{
  "arch": "wide_resnet",
  "model": "multi-label image tagger",
  "dataset": "photos of plants, animals and fungi (iNaturalist)",
  "train_examples": 77898,
  "image_size": 48,
  "crop_scale_min": 0.7,
  "horizontal_flip": true,
  "translate": 0.06,
  "color_jitter": 0.1,
  "norm": "batchnorm",
  "activation": "relu",
  "depths": [2, 2, 2],
  "kernel_size": 3,
  "stem": "single",
  "avg_pool_shortcut": true,
  "widths": [160, 320, 640],
  "num_labels": 75,
  "init": "kaiming_normal",
  "residual_init": "none",
  "optimizer": "soap",
  "beta2": 0.99,
  "lr": 0.0021,
  "beta1": 0.95,
  "shampoo_beta": 0.99,
  "eps": 1e-08,
  "precondition_frequency": 20,
  "max_precond_dim": 1536,
  "merge_dims": false,
  "one_sided": false,
  "adamw_lr_other_params": 0.00099,
  "grad_clip": 1.0,
  "steps": 13900,
  "batch_size": 128,
  "epochs": 22.8,
  "lr_schedule": "wsd_sqrt",
  "decay_fraction": 0.3,
  "final_lr_fraction": 0.01,
  "warmup_steps": 690,
  "weight_decay": 0.04,
  "adamw_weight_decay_other_params": 0.01
}
Rows from block 2 of a small multi-label image tagger, named by matrix and row number. Rows with one number belong to one channel. Each number is 500 + 25 x the weight over its row's rms, rounded and kept within 0 to 999. All counts start at 0. Numbers have three digits each.
Before each channel's rows are labels from the 100 images, of 14976, where the channel reaches its highest value: "patch colour" is the nearest of a few named colours to the mean colour under the peak. Only what is clearly more common there than usual is listed. The data: photos of plants, animals and fungi (iNaturalist). In brackets: how many of the 100, against the usual share in percent.
# convs0: first 3x3 conv, stride 2 (model.blocks.2.convs.0.weight, 320x160x3x3, each kernel summed), inputs 108-159
# convs1: second 3x3 conv (model.blocks.2.convs.1.weight, 320x320x3x3, transposed, each kernel summed), outputs 128-191

patch colour: brown (53 vs 24.3)
convs0.195:543461462494463513492456507518501482550496477552479468513489512467494470479473513568472476522494459499510480477454525500467528496517490481480489487498478570
convs1.195:547482498515491476465539513576515488488508547487503487526491476458511502524523525505517508482506514486548477474504524473561477479457523502465512507462558480476522473512497525455513488523500514

patch colour: grey (73 vs 47.7)
convs0.274:529455450515483536499527526526511469486516495551495506507505523503489511514475523491481495475498461543515450523515496477485517452482531492517500488486499527
convs1.274:497466516459522467492485490497505497486483571491490486504497491452478513490467518491508495491460494502505483477476486513511523499531541478477494511493513483506487526486504489494517533496494512

patch colour: brown (52 vs 24.3)
convs0.294:487496478510513498485513492513505547493464482525513531473520505463500546486494467472484481507477483560485452453514474501482499512527495439486493500532480542
convs1.294:477488531525488514458517475523494477545514509468537498480463524526524499512490547526478535484478531516475481491540501528450503530502517501539530514528505499509501473500549495567519504528537509

patch colour: brown (61 vs 24.3)
convs0.129:528479498518494483491477446522476490483471520496513467566446518476502561482479479484510482482483484476520494511503542516458487545551505495477534500508503482
convs1.129:539524479504516482538470503523485495512487487500488477482483535500493506517496489497501504495535533493504500527486521521515502524553458515499560518488488491508476542501468514502491462530531541

patch colour: brown (55 vs 24.3)
convs0.149:460493504499500507546491512480505474501487550553448485492471512516478504510458521451472515518462507490526471502497487519462533520522488464542505453501546510
convs1.149:540568498474502486499464451516504491463507498463523513510485481496484510544497456512477484498482476494497512463465488489466469478530547479481497540513511474476527473504494503477513509479484526

patch colour: black (32 vs 4.3)
convs0.166:448494559505550476493496473440524471489520460512466524468480486464476517479498531474514481514512498475505490505499428503510525532497500524491487488490486479
convs1.166:515469543427487439563499493491483491511513518489501488525508478493502511512480479547539496497487514487491504492514506513505508518509487485492516463476506496525469506555533500460467471510542452

patch colour: black (41 vs 4.3)
convs0.257:489495477467517533521471536470486535465512479502482491498443504461460518508479486506467518494478498448511510492487482484481505460516548484508508544550511502
convs1.257:502534536517502490489479483520513525485544507493481529491498503464518455477473447518491498553502460490482482494494513485476480551521491481496509466520521503460473468527462532491453467515480486

patch colour: cyan (33 vs 2.6)
convs0.209:498531509452460485515510479521519567490495510478484486506499533544450488513495472504515505522494528527497459590500491525476488452515479510442461528492509515
convs1.209:493482475512473540486501473462487491477473504402444527526487462514521516524516501524507550494522477475455500495522507509494485506543485489534526532506496497497489514462492487485471523515477515

patch colour: brown (56 vs 24.3)
convs0.296:475532484508438452489494538534482508536501515454487501503483491489541484540480492472524524494479473485478484492504508462505481487461533483520496494489524456
convs1.296:475472496483488479553554515457494493514487495507480457489525502519485527519550515495519463510490470488481492493474517516503490481531529499536518550511489516504535521528462504494499553494513483

patch colour: brown (50 vs 24.3)
convs0.3:485545517496465460479483510487509441476504484531486466514521501501519439500503492493538469522450472502490525481535509490490504470512479492490483507502468463
convs1.3:483489482505467491504520486521557509491523441469462527532463547474473504447482515525499544518522495473470497541462490513491499488503526518533514483499478504500496474487471543508456445486485488

patch colour: brown (49 vs 24.3)
convs0.96:469522524467470487483504525543473469508539501550504503479464483477516531511505548478515484453512491503476496485471497529499525497470533525484469511492495504
convs1.96:496487513502499511484465490493503504474534503474480501465484503500489523498499476506515507489523454473488490492471505513490511472511515493464512530540489454514475446481511470481497516536506491

patch colour: grey (75 vs 47.7)
convs0.97:531455479492475505513524524525499495514454476496560477517488516506463492479513503483515521527516493539491506501524503479536508486524487502513526489455540493
convs1.97:496534499472451486468511478514509486502558524521463499494499491454554481516509497484483453495457516461528493509519506505474528487551477499451463557485494492473475465520494533523471563474517514

patch colour: brown (54 vs 24.3)
convs0.240:496579509470540469484513492467507505506452524482537510511511452462497511475525538517486495488482505504549505474488465518494478524480491490509448470498505490
convs1.240:512471512468517475529545471487510514456483483523536537525480496502493482444541548497493520524542513480517467495476494492499515493578495537437477499492467520493494495482476516490521490521474476

patch colour: cyan (42 vs 2.6)
convs0.89:500491510544479487497503475477472519523492496481521488485496495486530468484467472522473536525468506469522481521497537488528558539522485488517492543493521476
convs1.89:554487485479528488497528534562492502498485508545503513491521510498480513505457495488461514524492536453507488473471476522532511510521483452512497535488527480490531420507520552474535562503510522

patch colour: cyan (27 vs 2.6)
convs0.202:501511497582492494519484497508467494523496505525466519481465466482537514477548532476477484467514521458473528492513498513524498477477497494491498470479522497
convs1.202:451508414482483502528504482513522467478477466481495498496516502507483461475511489499486507491475436538463520482525511501547495481512486495492491537515496458482545482518492520493502475489505483

patch colour: pink (46 vs 10.7); purple (26 vs 0.1)
convs0.124:543498481516433523458501498564525539527513509494463477479502483507531505520502489495505508495485540490527495493469505492519470479514498509538554478491470549
convs1.124:478493498470482495492487466519416496509476525513530472503495507453516474464481519511470520525477496512470552435476495476552504459521503503503492446480467470464504527494518471529534515483506519

patch colour: white (34 vs 6.3)
convs0.200:577485506555498494521511474476456494496513515536519492500475481488501484478531466521470493503469456479478521524492486513508499497537511513471519518483529502
convs1.200:473494459508490482488525523525514478504498550498505466546490494500459471489495514520463467492516518562532479476455517444516494477533494490492497503505462468534493529500511475483534490536489509

patch colour: brown (60 vs 24.3)
convs0.249:449550475495512481486468472489474489524546536528485487507471480491484500490540471511515497510522449485460482513481474447533477513514487547468515534525502479
convs1.249:463489482545501524527495484478510514483508508501486505525542510470524480525498491490518472475529482523535516511453523476503484523461513441508513521481540501473501486456506482504547539462517489

patch colour: orange (30 vs 0.5)
convs0.145:528520470527544529550473461480504497493549515505485487462490493480469504498491491474500488489518526486485525478529524514533494523537528489493494499495468531
convs1.145:495484480541527479455577519513508500516501495527491481509485487459501525502476504524516508512519484510468446520476501490469521507547532498486448511512479465489492560490504466524499487525484461

patch colour: brown (57 vs 24.3)
convs0.199:490492455466498475534533549511508508488480469472509510497502510447507490504499507540493477490523482470465493505508494460474510558473528510497524491464513540
convs1.199:508461489482460482519562511477490466483456496515522480475493454464561511528509526499500498475501485482498486511456494526493521483471500520488483484511496479507504490507493487544524464516455509

patch colour: brown (57 vs 24.3)
convs0.17:524510499538487477521492507497508513494525451484479561456507491503500512517518499490469508496489484524516469452477467483525476508558512491479486473495499453
convs1.17:517491503548508453497526543505525484501482499532500532525479464525493488479553501524477476491522487494471474521538502505476475503466494506481487502507487473492488490542507499467486503501465498

patch colour: pink (29 vs 10.7)
convs0.75:501507457520498470491514488580501497498472512509502508495510496499464513453540502484498497566511492496515537504499498489480466516526450548502484496487497476
convs1.75:523481505519506522484463441516498538487479515484461468508486487482496507498490505486464435448477505538495450483488476489510506546500491492483495527475466520517549535532539487479491522499511540

patch colour: brown (53 vs 24.3)
convs0.106:477499458504484490568496498458516518472504453546498481517513498498487509489481474476521494516529517478453478499514468500486490506497480509497521530521473551
convs1.106:455501421515507471478530479523465522457529498526463532453488490520535543471469484521538469479472475534487465487535492509515487529502480504474451569481481464464486535471505463479479530498521470

patch colour: pink (28 vs 10.7)
convs0.51:456502507492493511521499504550494498515499495470444489464437469505484487461482508505474504506475508505496515511566507478486587470525476475491484509487489497
convs1.51:485510512461450501497546445521462506519520427491502470497520489487506493528502453465569481486504506488505521494488454510499498490538468522508516498509517521490479531478507483493489472474510523

patch colour: brown (51 vs 24.3)
convs0.205:469481475535511486494494495505506520522501505522515473476537474465520498523514470504515484476492467501551521537516466534526500464493492480473523441487450515
convs1.205:474497476468494519488514500517464499469506534474503527489456456523528484492473531523481543493524492478546485518481470529542493454500505465544489478499510496517493475488489506438496481517484483

patch colour: white (47 vs 6.3)
convs0.285:498498479504485520496505432500496481520495507483505512519493492473491474464529466503506504478530513483517518499515477514521515497522536508513536491479493470
convs1.285:510485493487531504475513484510500514522518477524478479520550495481498495523481523524489493476456477500512462484482475473513513536503485506539444516490501504515529558480477482489474488510503477

patch colour: black (29 vs 4.3)
convs0.40:487454468518497447481488492542474434497517490488508504453481511545499518487510520515545493482483480468488509522500486450476490541502480546482457487492518503
convs1.40:519506509511504464518484579541468492510488545474481528526488456483468509523485500525494490539528499507504509495526501490495469497492486479509489474473461523516515517543476489550525483502462509