config.yaml
arch: "wide_resnet"
model: "multi-label image tagger"
dataset: "photos of plants, animals and fungi (iNaturalist)"
train_examples: 77898
image_size: 48
crop_scale_min: 0.7
horizontal_flip: true
translate: 0.06
color_jitter: 0.1
norm: "batchnorm"
hidden_act: "relu"
depths: [2, 2, 2]
kernel_size: 3
stem: "single"
avg_pool_shortcut: true
widths: [160, 320, 640]
num_labels: 75
init: "kaiming_normal"
residual_init: "none"
optimizer: "soap"
beta2: 0.99
learning_rate: 0.0021
beta1: 0.95
shampoo_beta: 0.99
eps: 1e-08
precondition_frequency: 20
max_precond_dim: 1536
merge_dims: false
one_sided: false
adamw_lr_other_params: 0.00099
max_grad_norm: 1.0
max_steps: 13900
batch_size: 128
epochs: 22.8
lr_schedule: "wsd_sqrt"
decay_fraction: 0.3
final_lr_fraction: 0.01
warmup_steps: 690
weight_decay: 0.04
adamw_weight_decay_other_params: 0.01
Rows from block 3 of a small multi-label image tagger, named by matrix and row number. Rows with one number belong to one channel. Each number is 500 + 50 x the weight over its row's rms, rounded and kept within 0 to 999. All counts start at 0. Numbers have three digits each. After the name is the row's rms in percent of the matrix's.
After each channel's rows are labels from the 100 images, of 14976, where the channel reaches its highest value: "top examples" is what is common among them. Only what is clearly more common there than usual is listed. The data: photos of plants, animals and fungi (iNaturalist). In brackets: how many of the 100.
# convs0: first 3x3 conv (model.blocks.3.convs.0.weight, 320x320x3x3, each kernel summed), inputs 240-319
# convs1: second 3x3 conv (model.blocks.3.convs.1.weight, 320x320x3x3, transposed, each kernel summed), outputs 240-319

convs0.1 098:519536579574478422494533459493514444470537500487469512513550445463620485556494470550378501467560532448460509540497521492420526593501385534469551463543447525381572437487463527458527475576442578513508556595536495497553534561466513491424641502
convs1.1 098:420589590609515476446644496468420466500444521584528527568528510503519471450589495447497455421509508480521521474497557534442489542481443502439553508507553483581560537507466577503563499500549459603491539545470464473448478469439543567447485455
top examples: class Aves (90); order Passeriformes (73)

convs0.110 106:493521488488463463600483510414499502570558430428497497476515463422500512542570433397503413634541518475496428490497567514522482504503490516525492516486545486553502507462488513534533479549507536487435503473499541496512535498476466335571449445
convs1.110 105:420512475538686510544412530527396462540478500554543507527568491469458444419484545526565554473476502467498473519453597424430412568334525553480456443444566546546464513540561496534539466506550494487466535479468578511504385462478553456520514402
top examples: class Aves (86)

convs0.307 105:451544415467489459683508507541547487459519485482419540506531441518469586541516523502471507439437485577551510464465443585442586441518449428438458424518545543517463469609510506549404533614498421522458505585500565481483474526523468526415480501
convs1.307 095:488474515464465472560458478576441496456531496450524430458530434450450485440488445409560501594473562489497451475478515562471452467527530446541425492475539499526488462564462570517470529618453410495498424571492482537486524539456460551448458577
top examples: order Anseriformes (29); family: Anatidae (29)

convs0.35 100:536591532520470441515403405444411526416429505488523489544549452481526651523539435484489537485541478459488551479521562540531537451523481390515458506432365503440513472468561564507549496579443451577558439510464393454446572558524445488481481537
convs1.35 101:506527533442586476451513457482517497519489471492482473591558528499537524548422573483414511500502375418431461431501470474552444490543434486502529548563414575485414529493468464551639363463450461552451440493481473495462630555488450511480419525
top examples: order Coleoptera (42); family: Coccinellidae (34)

convs0.29 099:540568435514412408477474524554457406476481550492432571523504520447548468480600393599440549497549538595433455482522454533468445392558493483489485597472576535498448508452575456498540468413469386526493496530521521492512498479591514473549494533
convs1.29 098:438528692480444503458478518429589463542572511572497550506503432510454523546630498470488462451623493542415468527413449575460560492525501508547455506460534434500476536573417452465534553549509450535474467527428568544495602513473520508511445531
top examples: order Passeriformes (65)

convs0.139 097:524508497504516461504597562515430563519500498461431612522408452496406495470450505481467497468464451494645479492469474421461435553500505580566519522540485393467432506438535571456390466516520449610528507536484430501475370512494483531567499448
convs1.139 094:565504510571521498488562570504606485543562510482518528542510542460483534526446554516439425443497533593589449432512542490422443502497530446569575522483455529461531480563419521596448538548468485569507521454516500486500568502399563471651484548
top examples: phylum Tracheophyta (27); kingdom Plantae (27)

convs0.54 098:593517516480451525464614329568490470453527504577503511427592473421455561503425412501451489531557529467459475522522478493454475509494468476487422516485450583491478543415398466454603649398497486484527483488461547550570489525439510553517467533
convs1.54 104:543474549483515547596611446487442653488521614492445435487450446590503490507558479499476564524493491506523455549520577447458518414520493538529565519560531553473491543479510506524516504527506499462539491509514508576549546515483538474508510419
top examples: phylum Arthropoda (69); class Insecta (66); order Coleoptera (38); family: Coccinellidae (34)

convs0.104 099:486518451533524461490506517488481449447547452481448496460487544480481523432455482430513522409522515494440555558669479504577554459517543471503505588483535525481537525517651527449462559483495528563496487514544510512453526580442515421516509476
convs1.104 105:486501530473539522501474565439509548431546529498485426541557522490477574557459421443567550555500477538432455432608420477502495579502480457548421594477597541506427614512532498483599551483595497539516492487470556564450515575471578505573442549
top examples: class Insecta (59)

convs0.172 098:523469475453482593478628480469477512484515531453504448401441479452521536459497595469478463499557483565462503425457625448551530550515533568449425526395463513574566518469504551504504578557537558547456478593572495592414402586516412629498412444
convs1.172 099:463431527563510480522516437451541523517521469497541507543478489553545469544501553517518445527487488489455451421406496454501450493517482567496492449355546524491471511560500509600447460433403572440448538623543517520499523423512453504506434432
top examples: class Aves (85); order Passeriformes (67)

convs0.121 102:502487506467537619406513565512439480501507500560445519579559461511564483435514482626455439575542545503500463475487496489634418419628467557495560434439420470419443459529488503491448455496470503516372464573458550460506509539482476465523570493
convs1.121 100:481422468446490527387487495473522554590497486512491573530479420529538481546511557556437552502490553573627460458451518466564461537531453417382413496497510393528508487497455518515413471406431495435452446423468423415567485544492490463471490417
top examples: order Passeriformes (50)

convs0.125 101:505452534510402554560449479415459458524498478504636415498501546486466423565566492586537477431497470492487495480617468430638591464516460514476497508564543491502573519509546511511511448539502499413522524515482446548625510426480415465496452433
convs1.125 091:491511385454449516587430541580513458490550488497644591492420533441558500446490511467452539532577498534445508466579473502465593475549522501449506524542477494516506514585504444457477485520572477498463418451535539518609480461619514519490505547
top examples: kingdom Plantae (40); phylum Tracheophyta (40); class Magnoliopsida (31)

convs0.243 107:526542484429424557462445518455471452531464445499412427612394475451533429572461498565566618545465517564500547470548436505466539507534519488497485452389433511583525443388592535532543480489464490517523469542423500478457468500516488540505410370
convs1.243 096:470518526487601502500408507470507453577471448513478478591378443515603573556497507585529502560483500562494491491542428473518447539496512515397385513463565559549502490549513524528512529446515447512468537531646489515470517462467475489578505497
top examples: order Coleoptera (28); family: Coccinellidae (25)

convs0.236 098:451539423494562537493595452507494559502489457485661437519476539498458552519494469485466509521449437567469704484482508513442558546493579457513507557517529488500451482521487466566508605484394458528493585572521513509557511534614531566491527532
convs1.236 102:425497515492592444502559496412513513481520463545493478451542445485519581468535421527516520495533489485474465526471474505481591512511498546505455582557413524541427491486442470368441612473480482472566496518552420453523468545584454564498602541
top examples: order Coleoptera (29); family: Coccinellidae (26)

convs0.263 105:511589622556531564502477514509490477470498496505476476485547513418476474535550539414510465465518492504537570509469508508477524597504417524487536522478499498500555561482448476496521467473586439531487536499447614585567474511407447420476435509
convs1.263 089:534487521467475491427538550457445426552334493460476579486565579443478561554496557524450493459504461431528492483591364507465480530435568616497449503486528375497492488455534442460478531500481522601472416580478527424552485511443524596495472493
top examples: class Aves (87); order Passeriformes (76)

convs0.296 094:487510558477477522595463530512429431505545451617456478477462465521482483563555528425480438518529564543388457536441541500489400445549519547413643415478468521571506408548456383500516491527436510513522433527511537450484483558481547518524653442
convs1.296 091:496450541580586532603518466453423561579609537435482596462464535444505464511452533475538555485511523600506477489468468507569577491620434514499545432568453575470542505415509550488550406541565556492567531430464531507484506567544523490542481449
top examples: class Aves (89); order Passeriformes (65)

convs0.299 105:534407481544595568480434462591463513453467488505480480544502519452510540534575491450507446456436499581440481466464454592468501504508478519582488590498522496539479456552474379467505561482459523509428527472500478494479563503522522543498481558
convs1.299 105:487532451518544360485478592551533526433490512488501436459463490501518455480525490564475497514479466541571457560467450575457448455471477503484523597603472412566569506416438554523447525382478495545507493438505479533468438456443542528545417551
top examples: order Coleoptera (25)

convs0.174 095:387523553493415459435580485474462543516525589467462501508469578510591507473500499598436563591519462508474529409521553467479568504528377572499587488556431485502493527537525584525440478493553550464412500487494528492509494514434472504548525420
convs1.174 093:462550511461447455504567452492486450552508419422476571533493535513453536526578406414659565498487445451443429461398646547462490457445392576533576501469443541590516437492454609486482494521465534478551538522504581451475481567531513496496477496
top examples: order Passeriformes (64)

convs0.146 103:467509476443591480536491477607558452520460528556536570562426445443441448472446527474483471377468482526512448478486482528508485439432561467525540555412500406466530410481590562532393525599539453510502491453614549570454545603517505459537444456
convs1.146 093:508522549487482490473509509586588391590520605450538538419452450440527542438554578520543452424533540541542462400482456529469432465517547462494424515459483532495563528490488523498501521506372548467453514510614465542426485622475491456501461472
top examples: order Lepidoptera (40)

convs0.153 104:481536569479486517472552551468510423591569564544533535481473436549473532500529468545603431484491438482483488470485520602559475492396505488442607525528576415462425479570507539442498561450507523553517426508465581512412526519492414459479474567
convs1.153 097:451534497404444504567477497504470454616493485473563456509485475526538640460576448544464530430477539499482486493533491488449553458446500488530471458553509497510498622535481527449496501470517593569500514469562510430588463509529602498503469435
top examples: order Lepidoptera (41); family: Nymphalidae (27)

convs0.48 101:524479508443529530447588514418487492468443502538496547458473499674505479474455527475547604452478488475562488589435449568474497463487531542409527540567498414470559448512523422368446478512463517474509458538474474544467487401584456503442408565
convs1.48 094:537451467483549519411605491506522441408525485529483487455406562487516489470450524457460443520513420460542393584522447494517506536585537457467500606505551507426572546523565472571429554582555465523383493482486488547505401435476505502474470489
top examples: class Aves (84)

convs0.246 095:502435547534575458380491458488531542470480497428530560446544515491525582528508594541440458486565458484629495425551495493478434515517480524473507510538538500526483447453442473423567451413500479477563592443490454513473519513467432469511478598
convs1.246 101:416428575446581488418429550494530595431501479493519539506484586474533529463538513479489512419482499419556491475603514533303544487520491531533400524495520431492489576421447520507607503449462450516540451534442435448549494501503448513462510536
top examples: phylum Arthropoda (81); class Insecta (80); order Coleoptera (27)

convs0.206 101:448499460418496482370490460508540492409426517470482609427478442439536473404588589468441503452530552411570468486497485475517574504446516500435511514472472561491487482487468461424561422497448414470492471444480486487523492435500484394522478558
convs1.206 094:478571561523446483525479487503476533426511502461462498464455481601451442524496530466483472440565467523469481528513474464549506465502527450510409602563487483565521535516462428457485508494477458575524527424520515483494544384514530530567485478
top examples: class Aves (89)

convs0.171 106:503386459560448543433470502509578545448508569500479456451474474516608492440545463459438478523422520519494431622559522517457489475572451503553411466545493473507389410527554502561552482458477514631515493475466462431445588427417507488494510518
convs1.171 099:418446525476506513493528470543407501507659463481473518480513479521543548492532361543514569585487518615440455505651527546472515500508462560487406464530455493472513487490589432525480474494530511499463610460480486485497533403459496511548463525
top examples: class Insecta (65); phylum Arthropoda (65)

convs0.169 112:536546553541468500505561487524518466566445499454523427470613442426454424493613432523467516499527477419495537554527500565499425491602580478508483458623473522512493532583543584531491497519398472448479459524559578544520468519544461492468506526
convs1.169 117:465404545505487472490589532527511522535484472549550553417440574489458485516504522466656470490468461479507416475489496463473462502555470485430505457537442481528533441515511535528543521462538486573467529526497516509575488395468507442418486350
top examples: order Coleoptera (33); family: Coccinellidae (30)

convs0.136 096:644421474425477454485500429516502512495480511484523491541462407516534427442450478548391493436531448481432515510481487601503483488560587483577490499438581470463449520546535458571539555490562505603486495481534439555390560454517484476490528445
convs1.136 102:481524532502492439518543561464434428510415504463532578542468569453465465472479515457575506581440490475476563516509483578529517461595519456509477560480470455467526503514481559417550587580476426455489550518564465470424686566453497485475515568
top examples: order Passeriformes (52)

convs0.301 102:568441406529405497583609486443453509492569480516543527412528520512574396507486598511507561512558597538436447491480532464515508480445507467503451541592500524461530569556512460510547484578488533594447501464552474449487448418496451436598474526
convs1.301 096:499524486494523443529523481500461529513547536496530402448577539457457461576535481434563564602605432430498510478566511472474487513470506594442419475530496518443520554486545453463463469483537467487475465574538495471529496423418543498502423503
top examples: order Charadriiformes (41); family: Scolopacidae (27)

convs0.89 095:546451455479508383510525564505518426520407508447544508489497552487500519444469490553456482359505445496538534461496466529482478511479656518581450580539519492505529495546599519562497484589511365501557512487507520499486476492523542450509574477
convs1.89 088:486487434537504491498445575472630415559433514507438517482397555456461488431457503500503497506471595495550528451513429531535492485546667516571514501483527541450477505503550505587474557535570420501632500532494547512539487436467535427652574551
top examples: kingdom Plantae (38); phylum Tracheophyta (38); class Magnoliopsida (34)

convs0.260 096:461479462570484482524497416524482437506463422556559529504499458576455484507538491479492500519575512479560521487413457485491549463543453459451448499473537457570519502458462495449466455501525532484419506504438536521488527494449506466368519510
convs1.260 098:432492574534473479541520508615532431450506477391403485483460442479459480468590539442534495452489465417566584518488450473494525457578520526378532517448573521528507436403489493614485409458635519570458530549553568446448448543513486571406559464
top examples: order Lepidoptera (31)

convs0.145 098:450450446486459558514448508557506473451487428513535406455501464615493465437512536480527459490558363488463577546461519585505534429575550502510593545543550440499524442604549477532549484408477473502507479499515501493585449511512526461485495486
convs1.145 103:510534520399439566554434513526469452521487394453515479560589453554596514468564562460614533459458474475526534409484514395516528418548485512413506478493543487482535485433561501477470459477534480548487472475426560533528454490560535421523511507
top examples: phylum Chordata (93); class Aves (89)

convs0.115 104:521513582422534523450485509549491479428421494471465561482579449437477581426479517505518527436473509527493507470537456462516466496488496750407542500548460475436458485467462500497438473524416494489507536509541521523474487507506508543499479452
convs1.115 105:456507523541479516517533562513539439541490537529468468497464494511456483464469394409515486516494514472433437464473520514520502475527492582521467451508448450442359417474449600375540521503576561409502550483565494427486498417511511527456396502
top examples: phylum Tracheophyta (31); kingdom Plantae (31); class Magnoliopsida (29)

convs0.310 106:551535509510532410529492520467428532462397525481521467445534426543476491455538583499480480557488569424449471456499545626520489646465479511532621487502424632533519512582459392533569477614407453564538490552459446502476549458495515560442481522
convs1.310 097:445542469472521505506481582471469488535564493461504505466518447516529462580501568484578510496449475478483558533555567558577441490470440468429505494512548546486548475566450471521557484455538415462516409555401576573443516580594461538497500524
top examples: order Lepidoptera (37)

convs0.285 089:530529515563501487433514479471484545568499484530487568534434482523552392453484478576376479535462496567416442480430478473448542484567427566534504492528557492457473569512462435413497516523580475532503540527524462492537496467430432587478537457
convs1.285 091:547547475698567572479556565557386458446448486540516485601481447506446464456533475541559512431467494568503578583531466532460547602540432551482507510529505461514539538452449447490503448495534540463559459444534447415496463491484567502426525506
top examples: phylum Chordata (94); class Aves (93); order Passeriformes (81)

convs0.313 092:468569566570576673429436450488514492560515556450482524527479400451527428497516492490579571444586578437495540473566531413533546387597476527465454483569540519606579432510486527458455462480475425501507493465474462526545463442508505506493464480
convs1.313 103:515595477584430555449475514523473462426444453454430364494470455410475526528487483459520605553477476609479504445587578534599519447468605490518507478456520484544475532459480517452498432447521507493524463521517438584562402427521396408475479480
top examples: order Passeriformes (55)

convs0.118 099:492489504515485501525474473463403586468503506491489424527466535578426434522455577527422579493492592504418507437541607449459539509510498516508581498469509555437567553487527512488595436386454457459506519477569526505532550535666423490396532464
convs1.118 101:556485571493519581493446504494448497500543442489500519489584472391512537410480431520512512488467526502474436447500566418396636575530442559567671533493592475415490559508458540548462505499504507553478487436457542542509536517405449460405475519
top examples: phylum Chordata (95); class Aves (94)

convs0.117 091:470528530558501511463556476543491459504461545445490643534412469533450445533457570511481395621523528466438510475454545622468455461536513453436613484484551471476469477454560461501483454499418453488442504485527501554543486509445409562530580571
convs1.117 100:430455518510474426492585415465477483497488599444525401598490573394563449547515479469563431566457471454521499513492510497436480414540385500500593565510550415568465518586464530494578417521514505462417508480504435566509535487581436390421532502
top examples: order Coleoptera (41); family: Coccinellidae (34)

convs0.311 095:560545533486584499421444483570469489537528607544455547521431473482498424503532441525440514513567411630546468504420540506588490518535553454431558523450467503478452390463527379488545500479390447504470482581521465402457523415410573490466496443
convs1.311 082:470391386521528593543479535544505500391482492498520410469525470433452453482472584571495431529441463482578506461464464486654472510577436494420435421617476557518519432523443493517501459528512483507434482500531484516427495547498494431479620380
top examples: kingdom Plantae (25); phylum Tracheophyta (25)

convs0.184 098:576484515565459504475454522558459526384503479600513421530536459530464413469557496515542436610572574573481506470447510463489538506506543532508457451563556551531547483481502447514585486527381478529466532547428505429541513521517512547585487496
convs1.184 098:484512416523552506409488552507431560426534487518459454485528464478517426548492512484470497456428485446446448463475499495520536543468487494509508512511512522573432536531455498498474541443492493518477634494569447525433422438480504510463484553
top examples: class Insecta (76); phylum Arthropoda (76); order Coleoptera (50); family: Coccinellidae (44)

convs0.259 097:522455522526525524489497470474523489488444483394581468522422392458486504495536564559424598460497514596437505463502594466540486538582511522515474519646535512517562524515550480491519421446534498570549422600549466550624468410485513580469499569
convs1.259 091:602508466529532601456488660573487484458513419493474499567479498543414455531489445491539498417499546550607551449447526473552510512469527621483558482486506552429434443435495457497505509489498449393485509562507469441490512472493513520499545535
top examples: order Passeriformes (62)

convs0.147 103:353488432435538468501428461562526498500486535427517467479540449450547552527452470422472528532432477443508540515565489528512436620492497501550531468541562556473453493612547475503456529463517556501535470537536488539399471537557501440473536518
convs1.147 106:457479458533549477560446444405503428462493505431511515431477523481429573551443428488604478402564465535495572501531490494539493584495556474470475466384506530463534488473464380548508577530476471461488438469496488552447534492484501513476477454
top examples: order Passeriformes (52)

convs0.8 092:568511583468443526505508475503512474449527433469506505559487473589524484642461500573548472490502421438524546446445552565498550427604532567444543431579484488505444544507512498538549515441502496544518478450518489568517511485521545451528505530
convs1.8 092:563486495585531529569462557503502420434518345435393528466460521557545457479494500432555494448437485502471536534562475460525423405514514476435512451450468539556486552483446501442482499549555433434490498655478502528552432460548479582357512476
top examples: class Aves (92); phylum Chordata (92); order Passeriformes (74)

convs0.293 097:518419455531366526459554463526465432449577526417445580487454501554468512489495453469459495468582482418522556515524532416520429484496416582395524470462464442489422426429398445521524522412484503523453568522580510562494445537522543502495532507
convs1.293 095:468483506401578562447497555522499511528561529496533466512521367523457382532538496596492504456568438460494545482503537463529425541523433455434504541444446545426458500569424509509488544534437514412438505470479463460418524480513495508439546479
top examples: class Aves (87); order Passeriformes (70)

convs0.42 100:397617558550451452446475513574451417476592571438424531484463553490497570474519492581496545470515496591625523520505504501493505513574462463429575564433412493474554483483454425534460499478543522429553501445522568521429556515509517500517469495
convs1.42 099:411464452522522453451562382537468573415491454480484398506437505516493549468443477543469491492473486547508413522473513355469486535538464493489513456483393515471492496448517451497454513522468484572497498456489379514471443476497489429524450448
top examples: order Passeriformes (52)